From a checkpoint of a small image captioner: batches of 48.
Rows from block 3 of the image encoder of a small image captioner, named by matrix and row number. Rows with one number belong to one neuron. Each number is 128 + 32 x the weight over its row's rms, rounded and kept within 0 to 255. All counts start at 0. Numbers have three digits each.
After each neuron's rows are labels from the 100 images, of 14976, where the neuron reaches its largest size: "top examples" is what is common among them; "peak at" is the part of the image that holds the peak. Only what is clearly more common there than usual is listed. The data: photos with spoken descriptions (Open Images, Localized Narratives).
# gate: MLP gate (encoder.blocks.3.mlp.gate.weight, 320x160), inputs 0-159
# fc1: MLP up (encoder.blocks.3.mlp.fc1.weight, 320x160), inputs 0-159
# fc2: MLP down (encoder.blocks.3.mlp.fc2.weight, 160x320, transposed), outputs 0-159

gate.127:190169043112135140165189122129099145096133127124117146128083086160106165177148162105167109079090121149205094154183140112140134091105091077130048103180099133093144126145205094101137117122141095120098185089122099104141105092090107113173148151106123133114096089086124163084178079157100122121076119147107142145153134175115110069138076110141178076077133148122174127183078117106142122160111085087134109061150122103145128080168144098111198146113144145113120156122127084132118106122103137
fc1.127:134139116092091084095106093102087140185161145095112131137115126146128100116053082085117121163106103133121095091086124085116147152188139156204144071113097089111150145130101178134130084122080099097100093194065110154169133119198096111121140099112157089111083124084116110154177157176140097117128180133179105162129153092102166149126112133110102100133074179144098131151159126077152121120137150136138114140106166078120078146189143115135085143120159081115173189174059123170154201155156130
fc2.127:118093190110142181123157174075156166148145134109101144119073120149174089145153172075107135104099129088160144145136135095041046099138103075081125113124112107086118110178099170115072080075097158132123088132106161174105086096139064107135082124083113158152168113136168111139177165178096107148149118073127155128102148099122124119149072111143096094147112158157052145071127162105134111124126182120108151127168105127151138144105175103128140073083072142125132096159144195121130076125129154
top examples: text has "black"
peak at: bottom right

gate.42:146133079171121111126126077103168102134124097153122142098131099115144116070176099174088122147096161155127130156102157137124110170147171166108127106170129177061116101154110022078107189129116132182118146134100163173083154194077214120159112116162132139177170108162132121155135078098109120106066123130207140139090142150127160169103148134144104137184163129133117148066054060102157126109178127136142104110081102153137128130117080188124146119094138137155114099129091144114124125158166165
fc1.42:135149146147094114088105128098086172133148079115117147094092143141118115101138164157101184088173115083031123113179139135141151108113183057100154206203171090168095127108127136089082100117112137108120143128144123085151135147137110158121053129138086208130112103158140140167089114112142135148204166136130180131194149149114183151092166151131126106107103182153152080175155119150156136115148124086171091124150148109099140086147152140210166131105120134116131085115165119097137132191096130
fc2.42:081133146121175114141135129127141119136161074089149128055095176091208137127092106131172129147180130169127193159124126104121139073094101085141136061135093091123123086142134116207146143130169112114135130092112102165158124072098101176150114129134136107139112101196086120164199143122160090148125149134129110147123110088190168105084137141110163015067141125133155109163143119124164131113121100086109131146183133132112159190126112106167075130144123123147139196162082106157181137078122133
top examples: text has "sky"; text has "trees"; text has "water"
peak at: top centre

gate.118:164126083176085113135121140156113064154124069120113138148182160134098158130093131086172147156119110200134126085170127125165119113184099105122133161118153107083190105148189140147133122092179113149088161167136117123131077164142128163117202103159156124115126078146095153116149156150155130154135096154129141128149195100183111151113108180078102123119128158112150105103096174065091144112123144205168103100090144100153132180076149090081076162148166188125127097086121067146121062139172113
fc1.118:113149152138114115159111073186075156130194124145148096139149167086090143180090113094173107086125134142131087059113156153117104160154111149073128147196122103126079125102165091117142098090155094103123137134146145058134123113137127138066136143104109091143107110164152156149150111142081102177096045163094150119159147197114113133149072096087149168116093120174146086053164085113159139106165146149151189131129157131133110148079168102081038130141152179123152138145110123171104101167156109
fc2.118:184076124120071092121109061161150156143207124137127128118081168092103140103138125089105128139126170097096148130140132114158138086137077125145113146169166150097114148177118135145146166086120158095074182156148142118144093090101151092127155095134186142163126164154059143147165112111122140107044087142125140108162143145173084074136188097113101101111140176100107094117082075160114096141171069121130138182170094167113117079155121144142148151147099181213087160083176102114139095101128161
top examples: text has "black"; text has "white"
peak at: bottom centre

gate.15:157111141046153152053137132095133229151161168187130101093141152135123058137159144114100107144128104104076145148123140114105152103086143162147106125170166173070135170133119079127079144155104151126131168148112086159140127182114177110109093127080111118083199091163115068123091146106146076128107190112139098139200173148147113135175147108109107104168143128111099136133132144150111089067153126153136087120128141117133182095048125102132155115143152124110112194080119172109147124134168178
fc1.15:110090053118148148114112119155154167098143109137074130099124140108134115093127086089106107146134062072144128115108122131165202099127120095144169147153178164094128104093143121123106144087160143079080142121173164141100169120147140122100104078168113051098142099105127130067044132075127063178145192128129085113176171131156118123135128090107129107177121057118101228142156149100103146070169106104118152111132113163063119178126145114126137131180076115138114137133104151168132138076112115
fc2.15:168185130135130162092158153136117151102168163137142204101161152112102104108160168107067106108135092055159128148120175136166187109110150151122187162114110178113168095095175068123143095106096158136081131231132128134129128147139097126152137139128172130136149099130170078095115142131119069081078098181119201120161120130150133133127171149150077114144208069160077134124184120109133130070109106096178144114158117157131131150136137170081106121105134123165177134149081127165137094158134177
top examples: text has "trees"; text has "sky"; text has "grass"
peak at: bottom right; bottom left

gate.252:114175170133175087143077114137094092164179117103138107176102161130139089144110203140116092156170137121103101118081117185194129160173157179194134138185184142145145147115120090100159098109130119128134097148213177159103050128098124105115130096151053151135141095068101092082132148141107156155139152086135128167137115129101137077170107086121104149078149158089199147173112142109076144111096164148073124108170139135103113103109104123138115128194100114098144130162161196113117146125114123
fc1.252:087131100116124105071150126135139153136099111114100146128135131168163153114113083155112162087143163130124143193102127140090131124100093150122083142072116129178105115093114182165134116099132122144121172117141117084131171121138165097108128101123156093144164149143114124187109095155170118193138137167117164100095069190109172145179150116055142089128101143166152126062138136107187119156053095129123159131123124129206035112173074071192109134066120112165141114147138111137109113222092157
fc2.252:141161099136110110072109178120114190144177098174143113127125101134156182138119138154136104116102105072120109034097156169111163137195112131086156179152080136153135087092140177094125095083090143138189130125069151163068152089148186123126168123100106091115115137169175199178133081126123099118114158165123138139148175099140081088122123110146191130114146129161119111154128133135122138057110138140157131129126105161114084161096108109142119115136200051130095068112123170100131149118183067
top examples: text has "text"
peak at: top right

gate.278:069127141067136096085102122111119075087149115057123089200168127127147114130106060130098096088119097106159132134128148188135130148162182188192161124123133178166183135115150139166117125098132117111118188123126131118139115135152087110144125162141132088135089167135138110130093109117179102124168090116139132152073181135151119123082133064186092133118138105123106072112050097128174164120128165161155134092119172183081121130111093100201111134201109145110119092134044106098117091145113157
fc1.278:151138128099104130143127100082107095136200055200158071120150076128103118151126150173134160107160169130113157108144106178153102128135137060175110107139138158137108180157104126125147123130130149082147092149114179098117100110104173093162103136126158152095165145130137089168092100142063135048060135128168140168166089096095143110117136112123118127084100089115087208096148146089136169125114069125138136128089157156166096065128122136113169069065068108121112133110182117080172162098101095
fc2.278:093171106125157173133113104138146125133127113112078220167101080156114112059118156135134166148103078135174130150117151151088091111130144097109068092161086148125178169176141121192040164122121154168096086115145114148184113089119139164142101110089109159114131106136132124110128147194169145136136174120122144172056141122181157224142115145136123060150155176105100164142159153124156137149128123176137098135122098169163110141109161124071109148122121115102186172140202097100133177145139138
top examples: text has "wall"; text has "table"; text has "sitting"; text has "people"
peak at: top left

gate.18:064114146131100122112158136151083127107158068174083092119075149142143108123171116191108141128102157053166139137094077126159116151135076053093092147150129115091157150188095142109129091143139094133143142145119187167122129115141150145098148068090123121094113179057156076120112127103098179092132066142163162180136089150090154157120132135124116091143110142143078173138093145093068100158201119180078126133125111154192167131160078181171149145111114134140126118158153172137114124088098179
fc1.18:109133163098064105149106158152133112116145160082111131158080120091116146151168145140145082109102155090184127166220081127093167111125167096112052105143110108108124081097102121134116070079125121142211163138163175138163129147144145117155113144132146109119160148110109101145167109111061091154152110131091122159129107099163139084128090161112110096196157141208110142150103149155119154107150092104131173144164131098155095127143153059152092183079078121139163119151210177113191175145141132
fc2.18:217127119140103143143149121133105090153141108133105138124171097157092125206103124114169060126160075121118160101100142060080141078128140130123115126153142112089152132133128086113168140111132129111095113140218148164170152102147042184102137131158101098157089122138148151187159122128087137164095131133123123151134118096080187093191125141134106106203122103145122103139122167116115166170095132162104216169120102120154148191053100164170139165143150117141072121120153158114129114089105187
top examples: text has "text"
peak at: bottom left; bottom right

gate.254:087189117100115116157154117068152082113159172094158169137149135103133118065164132061135110135126137096172094126104094146103077122126115166149118136150076131081197184149124131126077159156128098081075129078183109110136161155145126171102127172168067129121120129192096127144118131098142095088151148159050126127096065186126071142157112151140169086157078080144156133148116118127094142098142120164125140164148064165145168093162166106176128139101070099148058088114115123122090127138158162
fc1.254:124167044127169125167088114096136138113158112109163121146100129195111144166180144124130132090096098125145124096122179071170205106126156108111080136125101107116049144155185179044098087158134122106120178051155127055138118176101142080074101141164104121197127109138148148176167116096118156129103126117095144149173121125150100118092127115124134110118107117144138121117105098104121176107121154194140116130162162107197198139128119118110103096171109115092051107135131096126128068150112117
fc2.254:112146129133129097168171036118076059098095164164094116123100203104172124095125085119111176086140143114108115104143094095223116099145118139125105106139162160100120194158169108086103154146104159160123119136096114160112144152156162119105110106139069143145142095129099074096106088102073145109116117124100095174114089162144189166167136092105085106144141175119124168148044134163149121116143136135143137124084203209143112160129145142135123097135115109101080111123105081147141149188110192
top examples: text has "wall"; text has "holding"
peak at: top left

gate.26:130140153107154118107147178108105125085172102112071183111098208152092144155150184144144149117159089076164107098107064121117135120125174116086140126126106088111128196117096148073123112148096106103136104116104112130107054192115121106144149169140086124069086102145088136119090128130203197113144112212124139083128147093110132118136133145106144151079180130119078083147160157084112139122181169144133125130101122080122179127141150149110160081106101119117094145170162163054087138110204148
fc1.26:160151152153119119123144081170191122098153165081183085118175120146150090081134101083109131074139138143115129163163075145155105119170147118117138130173121146152094133180108184066110107136112128136057152185183128123139188129180148087084113113148121165178111108119130147174148100124100101182121158185105168158145103172081073195152103053139112124101145136117082134100103089134134173176158082100140123161123113141071128160097093114132119193159110173080088129110102099171104121151087149
fc2.26:116099166161147103192197138149129106117152123168083146134130145153131086162099148085190148101107121133069104138182064101145120159172136135117146091192139118099108155088172104075083075195107098177105164131143062091208149129134097125112083110168107137156164136145174132129161115114093160079120100093114187142109131131169070093135094104097123133119138138149098121104119097155107072144148154150132164115064096079172075142120114104139147168100127113106119147154112145219173088120093128
top examples: text has "black"; text has "white"
peak at: bottom right

gate.291:124130153070126147118129149098121202200150161126162109130120119162101153131177095126067111164142133131123159161148145106137138123095094166129126075054140097133082113144131139133145135141138131116058129140078162130137124095099118149119142138125163166144136120139147060166149096080153146152109089202167115131124138153166127111129143133118164185117072075106127110204070110170149147125079155140149100193145093091157152043151111150122171170156161179137226072131140096129157180170143171
fc1.291:143115124125132099140173109138107155116155157093121152095159157079120178131154145119101094152162158169135092119131088120081167149101198147076085060100042077107145138100116098110141160141134115085094135113084072083132160094155090145132100107201154130134064127145124112147187129073136097148157140075145139157068140126135141136163103098153215148093173089150118128175128095082113107100105138112096138169146093136079090105046117120155143149143204144138115049149139101143107115091112130
fc2.291:145132180096094138086197123137074218145158124168103159115187102116134134176145159128058117168107157117060198144109164179152089108171043098072120088134156116123145148102100128098111136124120148129105095132122119186117148145074092107133122191130167102092081113133100110116087178154164133103114133183107161128096078173138158177120080123125156139066146064158123136160130126115098130119100086126138113163125114064089158104153091149141162186115109188141163126113117139144166122151127114
top examples: text has "wall"; text has "table"
peak at: bottom right

gate.60:117077115142160159123125167119122091125134154153153127088150062168130146121071142103077099162129080107155061100125169124131097107107117143068161152187141071134147131127136091143101132095134140163112112160159148115135120165165108126147075117188203150173096097137136156089106123136136136182111162118114116163102125053064088116144110147138157146131143099134095085146175167139165190209117097079084132111151135122142138153107116121199063054102161101039131125135109161086144107078132143
fc1.60:117064113150116175093141155106077091128128098145143139118126134125178145136121142120142166144126120158102064051082161139128081111116099141125135138185123113121147127154144094100132149125199137170107094144167130139147155149175102139143096122154174091184097087143118140144064085104113108157168155190166170124063145060069090097133119120104134090119138142118138090132137162144136219209097159101142183136145089118132145164144087136125031114102153099133081125107077160043124145120133143
fc2.60:104087105120094177126200158123113126130117130198106123060161091116133151145168171156133180165152134179135082174116199155097144145088080100111122130116140130143127138131106093173162139148093168126173172156174125116163117061110115179107111090075120100157159121134115097118104137111138106174138126114139108181090082138139105157092108110127124134139146098043108141135097129087152075044067156161149171141148167072118101108176156088188119127088136189143074136111127166135062131154148107
top examples: text has "wall"; text has "table"; text has "sitting"
peak at: top left

gate.275:088097162148102109162122179116128182128090139102081128164116183105121131195110118119085140163111128143101147167084088110074070118107152103120103144156179155110149136163161093088083140140092192083111133159097092113121103121082104044162104152132144118135137084126142230131134150171114097147166092114101205081139161146172119108113167145178144119121107124154113144098073100100135120109188116122136160070155129203152110164119225086160121150118147124109129120155129110193123139118148125
fc1.275:161116143098202190143179187083148171143110134150134122139150085168125120114132126116160159137115169117112126141126129139131068118138117095172139114094174144121078149125141099118096132062113160145103160083096112126174149042157195166150129146119097116127089117147146142033050119150132100153147164077150111135142195166154092123111123102115133120160171135173085113125072137046123156088124142182194160104125143208160189099137136118103136109114134164149148105169114115146137092162141164
fc2.275:094160173129123032150063145108151124145050142107105147172125071140145157156180115069124146191135126158167119072102099135151087120153140159118206153165152139180126139138121121188138094166128136118139085145134120039114153078096120138075106178156147121113127119098117168127168104122159046140098147131078096132117114125118094190168073114130127113136106086142156153060162112099173112104109096107118148144112099145168148189085162108165105105137149126092149098126153074168120133098116149
top examples: text has "black"; text has "white"
peak at: centre; middle right

gate.302:112147160109181169185150114148170090110170111132131087159059121111085128112115110156141147147143170161099135151104134140096176127158086079165173152180154116076114152125128093173141138106138162096118165190071177141130099096191156058118112099101136151115085136126095155141120114114129162120174086086110165128109156056157139106173089121239168102073164132123159124145156146155131147169117157110165173169105129102149157136128176105156125118130139125111067118073064153142125148182167098
fc1.302:168127120119111127204179184140118101102178167152095099125151102123143141132124157142101119186104088161138146123131145143076125151176080081212065151134149117116065126109072114140133130145128085126128155192116163125127076123180096113099107097126149117117146122115088181096142080130150150121180125118117118152097176113140130109147066127213172087103110146121084146146145131092092169123151142169112142155108195152171145151092160148148175123157103149191102079150077166103110069077152063
fc2.302:138109098144155123137103125088143118214133176082105132098117065164195099133161134144101183145121150106145170106117127166116125145168149132103123156096075190156080121099151126132116154189159147173113168156183164050120056049116082128104109123119107180202127072114128125171141116143155096205125155087138114063092090129115097134068105124121142134158148112110064099138108047080138094120169107149120110130118142157170112158140148120105107138142119143134142101121141138112106185098151173
top examples: text has "black"; text has "text"
peak at: middle left

gate.112:125061102160107114143143140125081159096137059158186139126134168143173163092161124081165159137107158123097096145132095093136164127134123117077154116075094055139099101117121226060181187124142142156098155110140077119115173147143151122163098109117154160125110087105137150129161136098124138189109062181147158127097110097158128085134135106167151116156144145110135189059179172188179156124128126075101098121114150162107070127098124125159165142096129148149141095162089116104173151113193105
fc1.112:136136077125105132145109143171157150124102113156153127098124154179137154078167177099158153165059135129134129146096094149096181142175117182078148109136141078156116063054147167063174138090075119139045159096127145123119163165113136086130078144072163136105160090152126147151138077147078179148144116144110126087090094131168152139131138084173117087117139164081146128096154158180096154120138147103124094136098167107090027134110138108162171143131140140137126125132152178118174138074192111
fc2.112:161118130128180173098155131160121154125149094122117129107140140172073156145097122081109138032126094160118174181160167162141128097148059055088104113173121131104105130120089120143116144137063141171158129128127101117045142159157166101111138114194187188097132140131162115086169175103113111090146123110133099136166124140094105135152165167152121169145160132124117146175165074130149093114134092150211146072120153111049135129090111158067103161102145128099159138092113218122136136138122134
top examples: text has "wall"; text has "table"
peak at: bottom left

gate.57:185139133143073104053090109129135066083136157123103082131155184180115127122146170171101071208146147101164116170084070105125176079149113144114140165187059112153153112144122075101184139141138189129094124140073182109125146101144163120156095106134178066118119144132144119156133159121106132118096117185109109103138091121102144131072120155181153105130103116134084113201144107132127089099166153138113204121169108119086140140096103116127125112113058171124130149138149099073163162093138127
fc1.57:142158148174111111111088162130117085117112089127100128112089173145160090096144130197124079168113159106172144149171131132169193104099078158144087157134171163151219081168109086053133162068120152104113141127086147141140121114139118128131114151115147076156100191111076151159113179136112172133081130144114104148082095124111155232060108097154131064131078126110140115157086158146089080113123138154149183126157158068153126094173109107134161114098080110172110125123141122124106130124150097
fc2.57:142116177143144124157176176110093090111135116124108072148097156107103088150109130085158137207162120129120143119102070114110140167107180171183108145108147132112119136078084127169102175162142169114092152129162146160143083081131125128102128136119153129100144145148205069132110123123115115182113122164105112109174150110108096132158110176152127160170116088115183182148099170134031098143105137194090178149166151146155123119076184121111085095168066156118135093086227116134123137100094133
top examples: text has "text"
peak at: top left

gate.186:077084158152140171111166138134188110107142131092113173130104075100117055133096115152121076105098083149185116100068125143158106123139113089137113132095133116176117155213165108082131132146145104112144108119162129151112086102155165125126115097165153123119150194185138121158095113189149169133128063120120117115211095141096077102133124105144136106167106171126170186111121051175097090144127130097152116117056083155154167097133150200108080170129104166078133085119103171145141133100103118
fc1.186:137152095119095138107111128140089146126125112181108103072129169103087189104180149087102132138133201105162110152117123141153124089098180163135075145154194089106121137112099110115134100121178157158051065108122153108137160083118112085144163136153119138155118120121154146112146118147115127218119168145144146085098160145074169136149060105108155154118089164209067087137154194111118152117069160158127090106184119105132066141148109113110153100129101182121137181159148103182130095176153163
fc2.186:076136129153136091150090173136127127188125105121136119134172150085143160061117106126136121137095145179100104193137097075152143133098138142113090129149177120099147114115129044154157157158217143155071099098081222127138090160117171166122079114124151107078126161157087147095102110087172087114145156128191161137106174113161131099186073140168144142125135110156160109114136143086110065147129155126130114145143095115122127178113149142068208096113150144124060101166140104110132090124181123
top examples: text has "sky"; text has "trees"; text has "plants"; text has "grass"
peak at: bottom centre

gate.245:190147103127125152125147145123147194115108145113098137143147125110176102103094099093144139172124124104163173126115141143187147122058089053157174178081127158109155057136118101156081128107115153138137140153150152138109138110146132134102170060151140118036145165125114142099126155164139109094135114173154160141152128089148125158158146111172063230136077122130129149145091173138124131156149048113174108034141077091159128132127153168143091104183116097131117167088115179097102149117161111
fc1.245:106078190114145064184049177157116118086143150122131120142132127127144168118157089149106118179092169084142121114110125094096105116180142128110136107161157068184129118080179215170120134116142100087113072149165135117127126126099107190101145118080101126163148149074178144167143087143080118136127119060118170146075134094139092112117168086118126176161133122227097097151131112095116167139100150125118118153140173099129063110115068104121099147078148112134147096141143099096160159134154174
fc2.245:144082132171146097190069140131100112101130142128171127136156107149173163154131137150156154114131125100155058153096087061107077073182177069089092121153184083079098092137098120070159135160075079130114137086120152160165135142051104087088127129150109120146088193134123154081136137082104118146118116077134131168120097183121135145152083034101155150138141147148137075167095123120119127125136169131123146183036135110134098134101129121104116142083140150147161141133148132189163094114139127
top examples: text has "sky"; text has "trees"; text has "grass"; text has "clouds"
peak at: bottom left; bottom right

gate.157:158183097149157118110166112086152095139102139139118135165137138072079127139068214206117075114083183118106094130150141137145158107136137104092121122137158095103086097203144084155185126098134136074152118116156128178089139144106175139162119123187174155122174115134167093145101151106214106148091112158084183112167164133084121149140125106136088129147138168110087096141100147153108110126111104127128114145162129010145116078115158125149164168152165100147116097147080106144132142073092108
fc1.157:085158122111162095092145128090079072114128153108139136098150138169126092155106062114091114135198186129171152151167105104097152164088156097131103122150168118120100134149148046137120156111085117146145170107190159107128150072162076111093113139179151195112135113162160101174121085141083108109138165157186151171136124136124155151105183122149121169230116157107123052100111142122071141078098077123141175122121159081143129080111167075084127119116104188130164104103133140140135143147125152
fc2.157:102130168139126108162101107117080093104155074045126150086107202092117174130058090109139130115144149142113150129158127143133090127125145160169198148130126131081143115140108113125125170129174095142169152149155134081098130079146119133171182119096159109087098108159117135140107179174139146151178101131092131101103170138132089172118052173138141168191169191159101120136116141111148101101101081109124160123180111155158124140128117130141196174115095126111032042133122059156105105139098122
top examples: text has "trees"; text has "sky"; text has "road"; text has "grass"
peak at: bottom centre; bottom left

gate.308:065097173120080079144135094176133094112131150098089102144080130103116123106143185123118141094124183105129087136129178112121197200136125111099102195129055127115144100116128111090111079162066125084123167119108152134157125150035172112108180171116130174108134066085133083129117122089095134076147141124109157129127120048152144155111162098162106122153067169158161079166120130147113138149064089129183106150164189097148144142113082124131133141131119085136175154165137168107106140130118161
fc1.308:144102192113069179152139119165154086102171154147075117120145187175135112173121140170092108136113176086171097161104191142125125119133102095185149117199110129139164098103155102115137130124117138164162128149019092161136142079149114154112099123114159115041111103123153098165124120104137116128163111136113153094141125138128095161037147096169144089072080198132124117141148111097129141110139094104131152223147114166140131197107169103132138120147129160136160069122190136149151116124123119
fc2.308:147095102117148159139151147107134144076149197113123149138091161173074117139171101140121093139128110119154087114068121060136155119134118089134157137148117092138147119140122114110143119172113150106087198145073137235205118058115115142115121066120074197146115177116132116157160113131091158129134137170103109093143140144111126135126130119089101102121162108119127102177119156111133166093074079142126161125157144146112115122173137047111092096107099217075118088138145153050144101073151076
top examples: text has "text"
peak at: top left

gate.13:119145196112115034102134125082122134124158111132105138102103120157126059111157087157128128143130118129110111131140108124182113167144121117151069120086111160141110133091092134127146146131161147106137160124106177102145170144158203152087093142147082129169184169092148083106069105138112106176154149168154088079113147099189122075120164149171165048206069119112086172093069173118133123198143138092167095137126139118121126191150083110122112140137087159180117108136126129081159188140128133
fc1.13:094068111108084098136171100125154121120133137120187102121113115068152111168154097151099156149069126088133109156149140094134080094088153130095138149113130103094096104108140110152176146083114090099086155135125120101132102154139042106140162094128111097103160134158113133170132113118153088104150153156138172105107159192201141152133112178111089115129061138155031143144100127206207149125133207135113087097138122099166106089087115124070130117149117136152118157210144161159186147124115172
fc2.13:117086120156174152132098106110117149100116217076128109093146083130143092111120063086113135110120057144161059130094118166103136114168112151127121058140157139117116166135120153098176156155168110125118134120108149178166125181118143119109133095163196158106175202189064103146174140121129100153159106205123139090089105124093107085124120115198139099181122170162125185166114089166103053162127124113178106135124121072148133151155184129093119133134097135100132167093139149168127144098119148
top examples: text has "sky"; text has "trees"; text has "water"; text has "buildings"
peak at: bottom left

gate.297:137153157119159169081148083153078139159113157108109164088162083152176091139129136129108062119101132090145109168117107066155085106089174074133125189128117153154152156100101128095113131090083171148157087103143161096143154116179134080130102106055132095138113102071157109140071068141203139107164102131121153172129153158097138102105092153134175155090167122114123160111104171109114159080093109130143080104096154070112100145151135144101036148150133093127075165169178121141135080171173120
fc1.297:145107118120101161166123144147088115099054105147123133126113152134064155152113177145123083123158159163067101124143176146097108096130177146147062155127084090123140134174155096142140148147159184136091113139142117115109153132095117123119169071124173135110151138161146108121088115100119130179131216060134134127127179126092080113132022119162139120149157127155205112173141125163145083146118145151121153097144176085186065135123163152117095124133130082137132141095232129130138078071173140
fc2.297:095102105128112160178097089136131145111125084163136122151124117123151098174131169179159125110181089129139151179140106064122115175086095177103163090129156077096137173063142129152152081108103153090196129115148143140121117152141085127100159116139176084116095073153118106112142125143062145185145155168134122091133106141100086163166173106153134145097162183147096115088138111111108137122158176055181096117094064119089159141043165117144103154126073144191111138118202100082103164119129113
top examples: text has "sky"
peak at: bottom right

gate.314:085134115130161165173150135189102123091170150125103139134147154058069128090120140118192077153156163117111102070100103068197098092128154174082173124103137097137167150134115068131092145077110127181108094112133089143128120087154094132151153115067154122162116084122168125149139081135149160150148128130133121168103162148090112126137091164156111180097127115129087206145102106139160179139080141166132099122157133208162131153143199145117170046096083110125137106153165111091078146150143107
fc1.314:139143131154182157166113162126139107105131144113132185131083176122049143116104123078133079189154153181144091130153068129165126151117184110077206135141142123120096137125094059169117170080191117165140104131151131198154108119166168102118131110155106107087108104108179091137094109126140172134133135076085087109160168155135127143117105211133094126118143141150095152107115130118149165143089104109099117123069074130142091150150194137149131082124100143135165149217151103057092140116141084
fc2.314:154108082132108184111145161128094121102101174102147102092124096092066177132141114082194143090168063166151200132102135124181115150135167117149118110092158166151155123181068141160105147148134055105143162122114141165133148086128069132095123101106164131084151140119105139094161125090179127111092123128082111107121092162089139098120113168123152154129106129205131158080049099156162183102127128116040144142174089120127125136114131148117104148074109153119118103170161186076102169143189141
top examples: text has "black"; text has "white"
peak at: bottom centre; bottom right

gate.154:104106138148159138166147116079106138136112172153153099123175122197134052187073140105130130106021097111177134119168136129180158133127088109122172095074117132170143121126084097114141105110125100067126123142100171168080099117114122166181125111076173044135127152111117174120161127154158106128153145135144101201101126090128119072079074084143179135183116105128165077104121139130100123130180202144123152099103149131094134135059105153132106145140136149112087119113150087128099176104146089
fc1.154:121118169123151166112137181135144151108156160119128148131088103097068145103128096177158122177095139141165145144152122186094168129122178166107142106126135101060080123109136110146182130088140159148184177107141084123059161089146110152099121115080163207106045079147182164163136178179174123125136072124120166075116115109102101165113133148116171125110136082104099141098081106143140137096118066118091082075115127144175131152166091116121103132178102113117189111082181118171080122090127142
fc2.154:125129126178185145079067115122165094143104105158117193138125152152163072109166156177155134116130158116096081122146125097149150129151095163151127137130122137172132165142094145019074092108114104142086145121120134127110127157178120167133132093098093069125109094160102140195078096095138039071118170197128123213130139166131120143115131091116109134170104172140192122195160127143112116104102161151142140139102117090060139078135130154133133093176134138132161106173093168125098131164160104
top examples: text has "sky"; text has "water"
peak at: bottom left

gate.241:139163164087012132147067085095133180168159130084124085158151189129135079128132131118080093122124116074158107220088111136164174132156158110174120161084149094133120123138127101079117115133102141107125065141116123129140105130104112131103201158131112172123107156157101158149156130103138152117112167123115152130156128109153086113135133101131110173068065153135182090130115148120142094128147102110120121169139102164114081190062131151156091158148100127138104191053105073193145125082117131
fc1.241:142093143110045142070140098128135177150128153126107092175113146128088093108121131103135146149102179092156131135104122158158153131152202080115133126133128170183135175150118101103166092145109080098129124170192119071158069136137114153112148093104176140166091149168162147105130149145171161160146113159091163191110170110163132125080143112186145107108101121188134098137110150110111079097127064174126165120190077168129072154072134150118095157116129129139037179095126110156100090067121149
fc2.241:115110094103105127100158139153114134141120132134089134173122151116127109085098139095107147147188145102118127172111156176139178124150136131132148107100111112198159147143036160176162117114135146148168091133159111131136073145152156172126170072136095151164080176133124210086154100208121103201106154173095080129114079143096122068058149139107122123163109147131111113150115170128088066084101135120120074121180106103132063123105116169155167126130115117126112142095121095157106134053064193
top examples: text has "sky"; text has "trees"; text has "grass"; text has "ground"
peak at: top right